A small image VAE, trained from scratch.
Training: normuon at rate 0.014, 13300 steps, batches of 64.
Data: 42238 training examples, 20.2 epochs.
Rows from block 0 of the decoder, named by matrix and row number. Each number is 128 + 24 x the weight over the matrix's rms, rounded and kept within 0 to 255. All counts start at 0. Numbers have three digits each.
# conv: 3x3 conv (decoder.mid.0.conv.weight, 128x128x3x3), inputs 78-103, a 3x3 kernel for each
conv.6:121133144138119122149099114140139109138156128117145128132138118153138093123109147123157156134202102112144123154118143151088165100150110142114149158181112128111114156122114135176103084133129122121120150144128123140134139114128110086107133099139149102137147128126090152116128116107112103128098147113119105145125151109093138110103119134160094131111121132131137164161119143127131099140138103135211112132145151122141133103110121128127130143137109125131148115105152144139105159167090097120118153117123108124147120143117115108120109121141127131127113099144133167154120147130074157109096135149140098128109114122115067127127127093119130115161119147133100113122142142130100138099136096102153129153166103158111127
conv.7:105150137085127088139132157102116128147128176145113140144128154138150170125106132129167112148168153102123126111123178119101156144109132163143108098138115122148092131136118136151130124052130160133115119154089110158151157116139134160067123169120139137130154116178126149129125122130110087141138129123143084126111150133131101113105133130102143130121134107120161160194104112147178153130103104111185170126093100143142141125119161141119118131134138119116125117121120109156116145136080134132126113139111132101125113136150108116121113118063122137110123141127127141158130150121112152114115179070128115132124116131146171115143150157102146135115118106132119157168109126174025135109145163123101149118073127127132133
conv.8:142113131124176139130147120132141137112108115114128124132141148123071155148143147118124127122114121124120147127134137146129127125145125128124156085073150137091136113123159157114138158097186136130138136156113146091114112159117135142134130122115144135118121046133096148138121137158124126135142106120142146143098034143150109125126123113116150161136121130112139103122094091148135091149164105120179106105086143140118126090179119137128127109140130145081131130143119132091154124107166118128116125133130127166103147160099114115145153146147102104130150138120110072121111121145125143155156165130106145125166114149122182138118142109135126124120131090112154128057131145138037101101118134133139124088053137135114110
conv.9:142108134162122122104107121141143132113165125132139123151131141112101135133151115128128120120159151153120139122135125155109148129136120090046112142153113087092127116140123107150148155142146122109140084120108128139123110157130134083111124141141128171126138135129141156110136119134106156118144103113119117124135208095106139169108091131146107128148123153169113140197162147142153139126130145151122096175176140132131121078126105124151130083114142123118127151118150142103138137113119138160121137148113102104108114135117126113129131130154116107115109144117123131115137098120125107135126122134111109162130154149121053113130139152133141126181119134125094140124127117143050145131128088156126095149160134099121117
conv.10:132129120116152120125126125122133112135143115125134097130129125143149144151122119120140158119064125129146116113131120135142134119138130106118111105152133120155130135165150127096153152166141150137120142143113154104125110127139129149150153115130133159132132110124124117128119132125140136121102140123116124144129011116075110141131146148119121150123134136143151099112082092168091141129172120127153119096144108116127128140147123131143115135112158114123139115128148115132123115130143119103149115131117130165129125126122146127132121116155152124133116115118123107112124140127114130116141098131115146117134115111140180132136115125154153136109133121164159122115154134133141113110097121106136120137119131139138100
conv.11:126117161141153154129117140136135138130149094117124130133122121117110153131143123131104128125156128128125136092129131139136104162150126109123127129124142169122129119120153175144156121144142132138125121086150108131117140132106124090139150137105131134124136089099118180125118133110138146127129105138140162124126063156129127106112117132147121140156113148098112169151108159141119116149144105125110122118149114118125142097116138115136108115127119157115134138128153090124122118176161143139142119143115109136102136119122133135126119114141128122125113130128124132110117139149153113111134179157134111144132135112139115138119154149112152151115099109104119130127196150122108125067154124123143101125172114110140112
conv.12:095103138125131124097126129131119160122152130133090117120153185151104147151111138150129138110105124143128129103124154123113123160160120101148115117107089120127155165121133080108156149111127137107152130137125097144145143118080137162119128158136135156176142148132152088083099145144128150127135130127096143124153149130106149103101135111106121114148165138096088132093173098171143127148153142107136155105130133133111132146170141103113126129131101112099147149154134123126125125063122103135150108117092126140135137116131119130099135110128120145132131126143135148140142105099149137136135077137115126137165127132143148137112130087131104113130159096110102128154123110163113154135134119107127126143112138073112151
conv.13:114124111123163122121152137153158159127111127115137131108171111120136139118120119141120140147165137144138129101119132131103109107113134126125130160236148156145116120156125101099121130132164110137081121142127138136096093110108124138127094140137171183140129097108171111112144112134129078157191126161100091117138129120109131136123105116126150150170115163100114082126093148146172163154146127167165055124105080129146162115114124113126148111117107104165108143140132128149123134161119128131165137154125153090110144119137130115093141129139117109126129151119102133114164146135112109127104132122095120142118117126122123097103121126106162123142134143129135153126215153123089119131078127109155122135134132148138083
conv.14:120149109096122130112123130136131179145124113138111119098144133118138144139082101132097151152137144137094119101121149122132165117175126115140079086104151131144149107075137118142147101076099117131095101117137144110124088132109098155112130131124139141133142116138124080081130121133115119143125185148134133115114113130099145160132136086144148110081127144116143140128136117120116129113146124164141135164115129135114139130105078153113150131114120101163131101141131148135115096135159112110124146150155145123136165139116111133114101109152111156115150144102145131101139132138157111085139158141128158138124129157135152097129123145118123175146120111099139115160116082142149112111147054117099090122106113149151146
conv.15:116069129138145126135129130139114138106111112124133129106145143130123116117119112168212132139030134133143131136119153109138132128126150132138132128203140113108142111177109082138135104123136108080097091192120098097151122111099118110140139124111140160136108129103133126127139121122115171130122085123087118128171079127113118120111126100156120168174123150111140116163077102143112120138137150101183099147166122139139119119096131118124125112122097114143150144128114141103134144089123134102127114076167092173139117137125125110113151170125106109131142164105090165116109123128131129149126065166121134107119139143130086147095126111142125108166139116127153140164105141135213094147145145131148119129155136098143151
conv.16:126158149117136120128080118155128121116202139171118129174121124150134123184153146110117165100224143116128128187137151200082118121117128105113069045197108133109113117109130184089068139134139144130109132124101144158118088060149114125101115098133141212129136143109126166118142137126104090145122148102126046103145129101138146127116123111169110144074110119105125144143156200082097105160135112149114080108167150117101132104186103165129130121091130139099123079134132161177097096175084117112139110172151132080105135139177157132138123071142128156113115121171131124101157157147153097145095101111143108146119115116105121141105139144153132157129112151151125116075170196139011148106160129144135105056171095181109084
conv.17:118096111121085162137113118133179150133100122123142127138163124131121149110139117099148101112061145117120149103139123112094124117152127136122119119000132135100098130174173183154169132092130108089125115101139144120102148128110133178154120109148118141160141152149133152115132153124140148135148131127147154135122103120153123117101080096151153079148129134139125108132157117087109102121118166068091127129188136149122139136142133135129130143105150151144109133113123133167161124047155119141127111114135114145102118154135134117102094107135116132113145137151154148138121105147136118104113203113130098170109138123131220116127135144113113128147185126076107094157134116143124176106110126130115132091078140125102169
conv.18:116139148129097105122140126137123091120102120116117135131145086107172107125135156116142144140171116131135170142148135155167119109124119147133120129081139145140100119166146098081095142166142105101139144131123128142143130117128151111146128124111164131081106172115108129158119132121142055113122134125103128119099215152141140103088109127137154107126121116099116158170148111146139096138118092121132102099136154118142135117114129145132113126134130143126122136125122161137126144176102154147134139136106126129148136119119101110151158145125135142139143134116090086113133120134125134134102102161123122129132122130121155143113119121070138161123158115148103154110151125108208146157149147128150131115080104113132132
conv.19:128132125109151116145091111127127137124128139097120105097120086137160133131117147164085141151117123133153147137112120141117138096163150150170161098123109138127113105137168125148109067078117058150149105162140154133134138105121152159122157126116145136125168108125128130161123144125134092139087133154119112124136074117066164154098118133139133133138140122073129165109106140131119107103119130093156141146189113133130144107104148101140120143121143145156106101124142125144090129155077132111159140145126162113139164147125122144101116127123148122130140106161150124115125125141104105125137179074111106102110099104104163122116124129113138142100121124125123121163158176148159115066089125122139138132113121136148147
conv.20:126091135104136133127133115126211138132061128133134147134165095113078106140125130119145153144058134107124129162144129057218089121126134135101125126085090121110099181145135132131174133125135135096102126113134113115156148151129132114160142146133129145140115103110144118149115111141127177124116121135130136115115114140119135160165059135145168108103123134139105126134112143157121154126164135106095149161160171150152136180097147137124132130107104129122117133129093144094143144092154142112118163148147121164141138111088124099097114184132091116121133142144121105129115138087118122105139126161109137089125134154150103143132139122096137118145162137078131095159147173106253129114149112059100125159086131111130136
conv.21:102126138124142149127128097139155174125112147138101111127140163113114143138124151157163097125138115126090149146117196121156152142141149071117113136090101163161124146102111136120110145105115118126135108120126131166109112070108107127118140127148144160162121109147126129121117149108157086146132109127167144098127137124128119149122103107159146115106142115048133099150146154116119106124170151096134144149170177145133132114119136137134120125077114136101114120133111134089137107167133112109126152108128116134127165153164109122130133128129113135121082174159131069134145152142122090092119140109113134170136121131148139129142124143071158123128078139072103132134091109115069104132159138094121094145124156134138129
conv.22:127134127152117122128143134097137155141135127130116101129148128097097151145144142131133137137143115165165083109157120134103137144146139150122092162131139139082091160151129137134116123085093168112094148146143140076110126099147134085144096082131112128133090118140135143117111134148134139121141145149157110137125190103100090108151130108143124131117131154124135146150134150150164144124117117138162143037066106127123142156102106138126119140123120154130161109110135115137112110105155129124149139110121115112118112147151128126109130162137140127134108115110111118123159159101117112098093079106134183144127132100089055126124131135123119137107156144115144102127125169089147144134157126125117149146143097133125089
conv.23:120101157084128122120098139120140155097152144154121089095188087162145163156127110134161134168116155166099112129145143108122099164166120147127099134196125115085139152119105102093115127098081133103144123146129105143125151132146122138087146164148137122116138133154139140120129120127130160138124131134137112082154111098111148140117116132129108113102138121143169140147106118121146141160104138102154146158185129121105158123115128133110127142136117146187098093121151124145120121085131113134135147112169122082137164136131113126141128118126088146116128101146110181120127118140103131120102085131112133144126120106133098141117165134135136142107148134095122140170156110111142088142130107112164115110157118099136160
conv.24:169125125117112137098117138148133156135151096116143125114133164092205097117116109120166129183155167143116110164104170112077102148132138142127163111157132105082123134128115152161138169185147131120136143158107125102163118144102158147136105091118145126112121184103136116143119118133118088138126130112107079123109155130141135131124120098108101134125126132106114105130180137117096128159126108114149075179194138135161126131080116133143124092116121129169129139116104149109148110175135132116115166127163155102152112124095105111119126115147136135142156168147129147106117120138119126122165108156130128110122150128113137111153125138099138103140162117142101086117118138144149118155149213105105108170173105142147127
conv.25:108115107112133141137128144133170149134143099123154134113149141118071092136139116107074128156201088133126128111131097106159143143121125132076124164024133150139147135090144157144123152129132142140140127049142074141134141147126143075123109120104120125146122135126130133094123119137149124137124155119144168125098182135128100118114107100115146120113118135128089094115187142144109135120142167131062083092096114139141139117123104122137149149133124144096140124119128106103134128155133148120133135159119140082112125151126111152094111092163109119123131124108136096135138156145110104118149238135120117172130143145131117112155108139131123120107110165156130173079129157082072129146121099115101141174118119099122148
conv.26:157131125156100156117127125136136114145140150100101092161120131093132152109118132113138114151205121142127121119188131144158137131144123135108140152116137107120098152148189163054174136037120160122115128065149162169089120120124143132096132142136157110106141135131132127140108121123131090147139125153152145114104197081114145125179118147116146133123174107141120149095158184147149138158172085103067127163153109114099117139169121115116112136115158145103122136137149119115149149146153118167097135136106144063101122130108109132153107106123140155134136100119140087124120082127094146133161133083118134131139114120109163122147151150142170143074120143091102105152139092114030129074118160097134107123093116147141101
conv.27:094117108111171162139125119131138115114120113140154144147128094128152131108138124137123122133097086152131141100173129127105177118138097144151087097124119113132092111182137109124011139119118083101123103197131143133136148129169147153168145130141163115090113086142131148132100140128098124130104124150158142130135076096147124158093127110157159115147106127084111176122087156143121156170138164158113105139124124108114115117174090124107148103121135124112130106113146146126118138099170138156130137143118103115108130113101119131146139157153113114146119125101121099063128153147166115113141090110157135130141134106171163145122139109125109159144119142181167154145112170185070146159184102117102127080088146120121116
conv.28:139112125148084148136137133162139116115082153123149136149098160147150108143150113135172143118086126127139138138114138161153110101143116095086131146021108099109106133109112152168148101125143126105118145104146132132112106136104135110143120088156158144149121166106115144146109100102119102124129114146125097115146221141107116134127106144152141138120119116142087083148149144122114133131155138125115144127122106126156121124095161140145121124128132145111108118141131148132166119120146118121125093138110118184112132151117133109159133141109140125111136129103152094112155154151139096130105212129132135144117149144098148140157130139167153147131143136122113121121121103143188126125126119112106108104166113139129107
conv.29:109122151152128128149144131108087150118114121116136136167073119155140127098144155143102132079105139139144134082149131138083089120113131123101104160122190120154116076112093144116110131125137140172171138111146127129128131143115163152117122139059128100120122134125112138133099126116129118170152115154150157086095136126126133104117168094125121148173114111155096091113120164171127163116171140135143117090111094195126134091119088124141135108105129162155124162107109109149139145138120138168142107162178133135094130110106111165127148139127124100139137066133138150140134126101149130145142152080112106122150139131155129119105120141132160136144129111107106109113145126161103138090126088142126143094142138148151146
conv.30:094104121079168121107149127156112132164155135130103138147135145155131105153114135137134126163200093141141123131114114150126169096129125147118129080153150069148113137163126134072102119144119092113137111134133104133120118115111112117118111138103138115131167111121158103156134125115114072139095140141121107146145089121106111095074138095094117136109149118123138143100142118117118140135130150136133141147115083164126133158133126152096138119130132097116149093131138146143111129212118130125146105122142116108118173122123091133100103132135087139115152138146139088102091110124130153153136120131120123126145120153131138122164072126119103144117127130141165149145077114206055097164136114143136144116124121099126115
conv.31:126118146159127139138129117127154123124112122134130110123095120097131126129117135148110111123155138139149128111114100141151113106101157150101143106181110105128120106099110113122142159136124085134138124140132159128139107137130136166129162146145100133128128124112139119148119120151126099155125104119128130127112169103118132150108099137105145126145143134107142127104092135146151119122133094146108103140123114130154133116146141117140120121114138124133122116133141146114115110141134126130124092170133152051145119144099146112123161117127134106138153147121132135128135136094155122136170117132121146102127130125130174140132145144134150141107112129128123145094132171161100141194086160145149142137052148110119097
conv.32:115160142137161111137106105136130119149118135100127112144090141104082121136129161136100100157214109133161120112129129112153151136139139118073101146099115125103131152129121157166159127138144151118152135084144188116089131092162112115129121117121132184140123065111123142137136129112124095096127154137180117153121152115139107154130145130127173129124106117103117141142161080130132075137138126128068157144131135126119106120137136115112138116102129128118128140114152097140147100176128134127133112166119123078127116107159139129153107120128151136135148111137136102112125130157146128132124188140139134138142138105123120108115149128146141143117076128122092110146192138188097143125129112137151104125039131133130112
conv.33:103165104158157106107099137132104130143116115154128138143114122118091126131129151117088139130142149136144134124130115151154135147126123118080095156170115122144125119101088160069121167161104152164131146134085118150142126126136136111110139162127141096169138095142136123135110126112142118127099147105156149146140142102106186095133163130120139135146096093088111101103098120125113143152128190132058139151128182142103139131169088129154150135151116115116159136139082119114113152114110131131117142136122136148119136112165143146122097157145123137111133080130121107134126133106123143137130062143130139115161108135104112096110148126153143142099130128132083108103185125115147157133158158130136132125087147119136158
conv.34:141127076116138144119120141100108134110139137146147141124180167134087116107163127132139146141082121109118125103160200123138151140142095142167097131082152130154145111132191121146106157175146157146091124147137113119152157102157133118139145094155132155109108110116114150117126122123131157150103175124145100152123096125131151146107149134174110140098110097160148150115151133162090129064112144104156132134105126112110134145133127117149137124138142148113141129136107161159113153082105106140128131130111131172134145112141108118106120137099123121129106129091122146130112152125131093111149133107158101162129122113144111126132105131131112119112131121133126135115123094056120140144169125133083096102143158145141155
conv.35:131138113128081123126102126105146132138159099133120129121094131149160132115094120134130128108140132115127131115101116124140138136143122122133136140193110105119113142128114114119084125109100139127109120099109133126149141132150123099136117144131119129128136207110122126144127104113142149126132126176132116138128210131090167134141126119127096123147128117125116135095155153145134132113148152162093123121180147135145131152119094109125118171144107132161121144138138117124143136122085125112125129113142121081153124113133138108122121120146151129136124124118165194098102148119120109112124051123156116122092110116141086112108151107134158110127147134105092134119135111125193133117138123119101129151190120097114135
conv.36:150100089135126131135146126140137135114129142127136146116107160137169113124141159115142101151134140107136135148160146101140105139139134131094146142185131114145095129175166149087149116129134163133139116107125136111132151160154152117099127139122148118127121115163126110166134120153134095146152106096100116095116085108132127133105117118156134132148112100122133101128052112139155160160151147143147157124137124132128127132096140132141103106140117148128125121118086135126157136185115141107087169158136130117116110115079117143157125124117144099138126090115141110187151162091107121151111157088122136106094112148121148120117145115150158096137076162136109124161165128131143109149164195176123154125140150148089126
conv.37:164113153105145136116113088107157155138131136126119144082128113128102154149145130118105115138170149131112163144149124125103086102090152160124143098139131088057092154133178124202164132148116112123152127136151096145089130109099142146154111128101106139124145099122162151155130133157076148139113105134130152098134177124150091108158126113112120096127129145111094148100141148076119104147136124146141128157134157114116130164121146153123135159123092125124102109104121136121132151131138160126097124151137170095134156125115149127148120129122116136131135136129123164152119091135161116119187162127131123118136125107150089131161136123153130098179111100123128099143152134025127153096150154157143156113098133136132097
conv.38:116139129146139126135131090133152147119118142090106147091128149143121148110099182117125145113169068134141135117115120138127197107134121134156153119152186122157115153135164099079115103118145122112109149092148119118123152138110156143159130111102132137115136135127119117129117098154106101140136135164140145112134146110090097126101110118093134121170158116156132147067106144151108087090114148185054109134151136123113148132171116098118149164128111119133129165152127120158133115163148102141144119107125157111096129120122121121121148121122138168120120104141131126095126093127131165096151128079126095088116120117148136158128077130126151134126113117126148099149180150096174158169116079110141140162113110076139135
conv.39:121134153125100141148138135133132134126126114152120113115135131113194110156109124143138132137175153152104133090106128132166122114106091107138095138214131098165154102119134096147139125109111104128145096114127112140132139103112155079127136135128103133135122182097157116111122137143128100130093126112150100104131236140116107141145117127141121152111152146159107148178141144123096170118123115071133094123126093143131141144059156127112148128086106137156115112147115128152135125189108101108155114103154135091140149109133119143139108137102115132133119111125128156123135145124132113114121093137106098140116146140110072120132110156142142131129123101125156117140115109115218149127186125137139138141171140115116125
conv.40:145121128133107135116140116131147120122134160153157126136123127116157109140130106110170136144135110159151108108146105077158149142096148140098126133048078111138137118157099136179116208122135123111091130101149156096127125175106123102155102095134137132134102142113123115120139082128125131135119142130133139121122086104108122124152117164100136096117138140137106116119144146125101142107144124091104162135079138127155105138094163148165129131158132102133088103128114148110144101153102115115110140128105133132161095116124129099132127107129122102134139128110135103133144134097101126146135208111155107109134136137123146141129100125127150089111121129117146126105149108089167153132103092103131119116163111126126097
conv.41:116123099114164143122125128158114142107114138127103098126102112103086179145116131140113105101074158113115136129155191107148135122115104088108144144147138115168150079134103135134125106133081138148129151110141151121147117180110152169103099135136128130099091116099160111122109128155136145144098124131101112090103062122160160150110115162129140125134127115138147149096089149094118135133153127145088130144139125119116107118142124142126099121128178145163117089162135107076133114103122151123089126153154122147100143120114137124148130127135133129152107094118128144129150125128138129170143144094130141144105116079131145116147137148153170122134139147161118145123192127184092093130072116127117098106147150129131135
conv.42:092124138115078135136127137105143139133148133119152102136116115150180117119168113114131092108115133102129156119123106113147096135129114144113109147119135145156186067098080086074099123074129126136166133087130149136102128105140121099131154138141122112159141182131132148079120152142145132116135098130120124119140142143154140106115129112125121122134118143138120118120119132157102139110136158127110152134130114140134123127109150127114131128107144128147109146131137111116118123159142118141144137129115120108128113136139143136141109098135120102152117125132141142119135155122134109127104132131137134153127109149112145131131148104135122105122114129131144167116095122157168081103136123131136123149189134121093124
conv.43:155101124116101120142163158136152121141107117124137120134155134140130145136130070109116144138102179116123158128148142111164050126116096115101132163120164096120141127126125116050171171079138165119099149107116143116109118157135112151141097134122158128120135151133125104095144107137121136144134131148121152132147137160092076115135106135114148152115133134193137115125143148169164114081110131128123127193057091101158136155114119129126142102140133115146113125143110113114163150092144119149150132151162109139100088101144141091118113140114145139125127144142113112135092111084121134136110118139109160130126148167135146108116142148156106092109157133130158133108154126129140165149137189104128108153093156137104160
conv.44:115111095155124128131131167134096106111145148127127140130115137102160120102151147125121127137147100165138122154111113103116144116134169120165163157178105144156122173177117171119128109108167115122124132085150102156162164178134132131129118097133129116108102134143135126128106115122125149120137130113142146150129116092114085127144131129128136109158138126125147073094149119120115112154102154105045147117138150134145121140113130110150154132169135121164116132084097120107137104149114123140136133099136129045145135157177133132110128100153133124115140180109142139140141107144122166171122139104115104156131157143119128129108098118122130073141084135128095125129092162126100170163087174110110112151165131132136157
conv.45:131128149124142137159122112110130149109139119114106112099143154121078131147160135097118141123137124110104125133084111122103122126113108161153143164200148123122121169158148137179139121120139136144158148122134154132125145141114127122142113115125120132133120101116158138147148115133148152121140104127144105109116144124099152095143131128120114121136161112121116200115081134142083130115114085154156135089149086110125145107141139124111106146134085156108135133154128107154123106105133166136151119120094141136133114114126132134129153128133143139124112146119152181156119133094116134128114130130136120131090121131142071142151140134148135154163109130093100117089098131177101134057083115107113127132134111132109113
conv.46:105138107104132112127106113145109119106038165143156144126123117122127146144157141140133098163068141141136122123100153083143102122117125090112162130078111090116117181127104050156164125158134151111130135141149088159138115127130180115138138082137153123151133102137151130102145138116095123105136141117099143112125109134162098156094158105074145097127127140138158087095060131132105147118091121195133165156176112111143113147072195150125156100127153090149131138090131145117103132141156145155134123119128148209137092129134122139125161189072131143107143139160098095148128085116115157105130204120096107138125119139125128150154101130153111106127139091142134143158109117067189106179108140138117140197135113089145145
conv.47:133148121111132114149136127119119116156160094093134152161126129119195118114077149120141141167174113114144129112094092093106101120131129138129140094205107143115114119134117147111101130082091132132111116167128125125148089143140125158134122142121129134127166128089083105113129112123117089120136111133128150158131090110140112097141120140096108137128136124122126121154114139113124103093134102093153155123174136131138130157133120132111135114147124119158125141103112157101158132181115122126135154109116145094148120147173138126110079110158152127122140159124121122116122129122147157128160079144142136126181123135131149143142121086144149131092138113126139142113125137110199165120170131105155111118152123137124132
conv.48:129130129114137118130154120128160145163115169127119150161105134117155139088125147147116116143042135140117147090107087123115165134137105083098102100178112100154111147121136121143142127143147121129175124138112110120111126100148109152116147104143094159143158118175138105133144135120106177114120163105139114150109059125120109125133099096113126138104147112118105127114062125161141117109116164134114136123062149157150135155109135122108151130122111084177122134142102110128155130108119134122137111129118146134089145126141121107115120133093125142115131184127142167116098155126135125135125128092123160175113138175170119115142104131117125141151118121125132140080112135171211164148137112137152111125181108113111116
conv.49:103123145144170152099146116124129144112104134121137131124110117164081100158109125117129146100157128140136159140101101141093094114117122124134133135120171081103141085072109097026162124138181117134148133089135152141122124150130124124159115091112134126134130081084151120145125118128141104161115113153138154076141089114145245143144125132107163150127120144177132110122113091154176090156156172146064085161171144125135171095142128151129129140128096142137122129122164099104122092193135179132170099125135108145124121103116125129112137122144125119128154166152137086122115162160120129118125176133125131108146155117121106120160137117150123114181086124099112082135137166201124104069121139130153124160148171145155106
conv.50:088110136146159129166118117114111127104165093112135154161189110149125119098123131138117142085160125071116140162123127090130107163123128111187138165159141158128110152144142067123141124117129119114120141136116125111105159157150156121146146110114148114158117092091115173145128129127121123125134133107082126141132011142130124128143130118107146170157122149115153144093100141114129082177097156131147098110099168117123121125145112106113137135157107130117126163127122140143120142175133144138120147098137115135132136110126131123100165103147133130114127148156118090100130141147109164110145145156153138135113150148154155124103159112101074126173122138138161132109106147168067096126178132091082099193126109117138114
conv.51:137150128109092130112120130094144151142134137147131118108125127126074113135114145109091125122117113117131137112129124159150125126107159104110108124073102100129120134101120138153104128126089142147135120057125142139141162101117133056129132158123132110128140198121142136144127144136154172127128113124138138120125206142160096105137106142117119127116107101081101117090200115130119121183145156197065117168158140115094097120139166114127116144126131136098115119159108101139114145108107127100107148144148158152131096129143159150143145124110146121155117060141125166147097116112124108134105126124142103091150112127150061120127123118135165119119140121148133104158132137124154100129151144113149122130167147137137125
conv.52:127126120149135104140118149134111134118120139145135135133118116126113125070136130170147119117093143129150132112122122142117128178116149131101114095110159143177137126129150141120175137129121150122129134142126147108133081151106106174077149116119148116118119161143107107130145111139117151118124158124133137120128143139134133124121145140130129148118137115121139088136153097130122143151123100137148120094152132113139127131132156118121138114137126104124112141139105124110120152095101124138102159136125122116123158100156139124146131120130131134105118121117092146148134118121120117124131094110132137108120114149160176083106098130120142131102130125161124158194156149168119071171179164144107127092095141119153169
conv.53:107111101092151129128124121129124136159073136148161130118174154152109127130146125125112134115090127161135114112107120118142122130153118099096084089189144092117122086112138141143131109114148093130125106151133110098119127114125123143125122102121122136148159090140133157158143126129135171130121112137156107136127155157111077110106140104088123125108109119127117115144042133111111116119107155160139118111127104154124126147096123133143116154118134121149115100124134130147123107116156142118132127126128130132134124148125104152104093175115119101123123128099146160105101143138119141104118145152147101129111140128160090140125108122133096093122117101137138150110120087176219079160165148154115138119099130116119117
conv.54:133152126122130101130134110112120111137141164106113126111108118154110119115117158133139134155136117109133124173113101132149135133104113154101106142150132120146135131146130137128151120135112107122119105114143144126133145140164122064140144101124162147116118116144128112155129113107100137124117157125144082134147144111141132146144097145146115132118127092147181120141127119115135126112108117140109114131118120097139137115108140132115101149124148146135148123134130143118106131168118124135125136140112109132120154129121116143137098151114139128139121115126126098160132146129087125135116150141172130110106126109142039140154118151172173167142109141119137113074144151072172110103151101127127126105177113148143111
conv.55:132114133147122128156112127134111142114166134117127106106107120111178134100135124187141114099131118119112149130123174113079109098121129141143118121070130138141139134167158104180115084102127105125150142137132123142094110146134132143126139093132127151111115147113111121107143128116139093140125129142134124137130066116118097119128122133128119150134177110160149141133158143135116140105150129040171166145150077111119115150111164118100125122134123130130139127133154133120109121150136132129129105085127147133145124140115129136154155076111136140120111134113132117144116099115152109121169183128143144100121136091141176134121108135124137170129135111143170153135158184118053113104126120140150134138163134135140108
conv.56:109121139127131119142108095111150132138121138123134086184129178171082150143143123114111146122077197108157122128162158143156057140125118134121122125130030139139132138178123166165173119126106138137102144106103129110132128141141123161101091112130133126119158125123123131124102106122143199120163157157153137147170090125111120093130116092092126112150129146165121152101106190121108130134132083134096133135117110140157140129115134113108094142102120142132111133148149110139148114102146105121126113152114141138129143092132108131097104124117124141158103126116162151138117123101092108137137162135129135121120126144129121122106158102109146118103080142095142099154118113164128102140124078114122129130157116152119103
conv.57:149145115129101109125125132146141132137142112155141123118135132136111113172129138125083137113099151145108143157131141115095104131135094137130121123104133120106128128097148180151148145157096121155093160108101131141118128112135144138124109148117113126170128136149162105124111146126142152145101141136127127183148135158107131125139131115126125116125114098159129113128170068124125126096106148118163162124141102135119141148127131137130129147124119132159161105120137098159118124094100112102151099160104141125131129121126118155107127112110133136165167136164159161178142139108135123113141124135119147117134121130085117098095137108142114108096164077132161151138187113094181157118163110113139115155153144137119141
conv.58:148148132142114120119130151112109132121159120123115143103082140095104109124134129142135095116111117133153133095096145131180155112144123144118160129105127110141110119119095135132142111165145130140135126078144112132117124156102166098136134109117129137151095140121116118140135108147125174117102158113134108148117123129134151139124111152157110138132116107104133123120175120128136117127127135136073136137112124097129128129138109118122144114130129138121155139110126141118119111142125128136136137128147158089161129132129135129133132110130135150117141130156136123137132116165166104122170101145128148130119132130092110124135113153124150122124121131134145134123151143076217145136164182140147119134181103101163153
conv.59:144136125106136122114126156144141122154121136133122140133107126131129116122130120145135127174098145134101116186139103125197135152110126085150153105190122126087153155120125179048138128139115125102148125150143108122116107141119097175105132132087144117121164147125118143111132136116127118135119100153151164151147102133162144121181110126122111125109126131150143108129077127104141136140136095129148128161124069109137123133145127142134132126132131098141114128124123153108114128114105114153120110106119147115145114172126107126142084124126117134120134143109150117130118134137142116130128080112135180109128127127140160116153157143130123116136134124133112147163102129149179111117109144069136111140145141137123148
conv.60:111151115130151125122125114123122124122158131134109131113140129175133146158115130113128137109117120127112119145135161167086138133110150112159152104233129142131117127081092165137128137122115130119116125172123133128139125125114105156117104138130148153143149096147126125163108116133097162123149113143125089133138080121137151126146149135161076113100161113141128075140115128114132095213103144132188164104150132123112124145106132138128124108106114140156149113139108121197115144118132137121134154147131121110139146142143123152114107143146127128142121122124128162152148107131112147111109069109144108151131153135130064122131119164114105092159148130123128102152147126176170174144132123142086160116207145179131123
conv.61:140137149127119117135143143140103123150127113129137134165099124137120127135134103132106169140195127135135116122130133116182130127111097121156166104198117110117136135120143170122113143142128123136110151118102108114155131190129116087146118131159126102103139119142119140130116133136114129118151115123114158115097194114125131095124150141136115134119125135173171152166123094171165151112087102168097154127082122140132125106119133139146117113157118119124136129145110116130152131173125107130119105145111118062154108131120113108130125154134129109154149131114132123139125153116127128126111079122148119114112121121127081128137147105106123132149079127130093110113080070166181156126155177088107132090100133149113119
conv.62:114140128129161135129136129178103131093151110127110114147110133121137105111140116129084116132220140126128140110086133094091116166096121129170143130139124129156131100095141079145116133143116095142135123126133103155145103138123117081137138153119108114097116092129108121102150144168132049121140151132120146156132134125168100105087141114147146140152112116118105080136144149129125122162154120151168076108098140135112127112124115119113137112131122108077133149125127119113138116218120130120129075136128142148109144092139141145135134116154121156149158118119088089138122120109150113150117180184139101136163136157133094114103119129118114105132085153149119126103093070106002099142129081153125150109121139091132138
conv.63:129153152122133116131106121122142119125120096156138142106118113134149091127140125108135155128116110119114125134104116139101161147117159146101102107134149138096141163120124139205108148149155150148155112141108142129132112141135114126155115115109121136115125104087139150155130122122108121115129147129125102132125111102149137140166109138121112181154095108118142122116090139125130115115099153131181108133125124112157116130105104136142120123110120114125137130100115120141129123142121141105118135164100139164119123126141139116148149145177116125122108135108119138109153113152140097117151151153128116128109141113138106126122141152114132177132119152133114110143127106116161130163111123152131156164114150114131128
conv.64:089112138108158119128175114146111142129121121143136149125132154157109131139102156140146093126098103123130117130104136166175127149116132145144129097054150110101107115171109156070134156091100131135155098118149092101110147125096105160141134117110149114119142073128125128136126154142105119137137091144145113087159054112141117125076131116162147113119134104133142124138140152136137119161106134121128085067086128139116137131155128134119155133141104147090147127122128127114146151133120135143107131104155105173132131149123100162143115110124131112124165161133107036130126072148150171129107162112143146119136145125112175112129129157131128112138123160129147109122148128181137140152151157184108143118131110128117156
conv.65:132125128091131125106133150142114122139097132157129141132151095117114142094129108112102160137065154123149103171158080129104097145133121122108145080075139139130176068113126124164122144123095104148153097137140144111142125118161107161133106128135135127109142098107146105110128145135118171101138131109108136094108121119127129133136158139107144116094128137095130113135130157085164118174119140139160126188110158124092138110122122124145157125124120111137107098142114134133118090068132136144141179122133127172137159125166095161121122131141101123125124112114101139150131135149128130139127175142117136107115110090152139129135131111122137092154163143110136120105165121131129130176113147114134156128158119118122165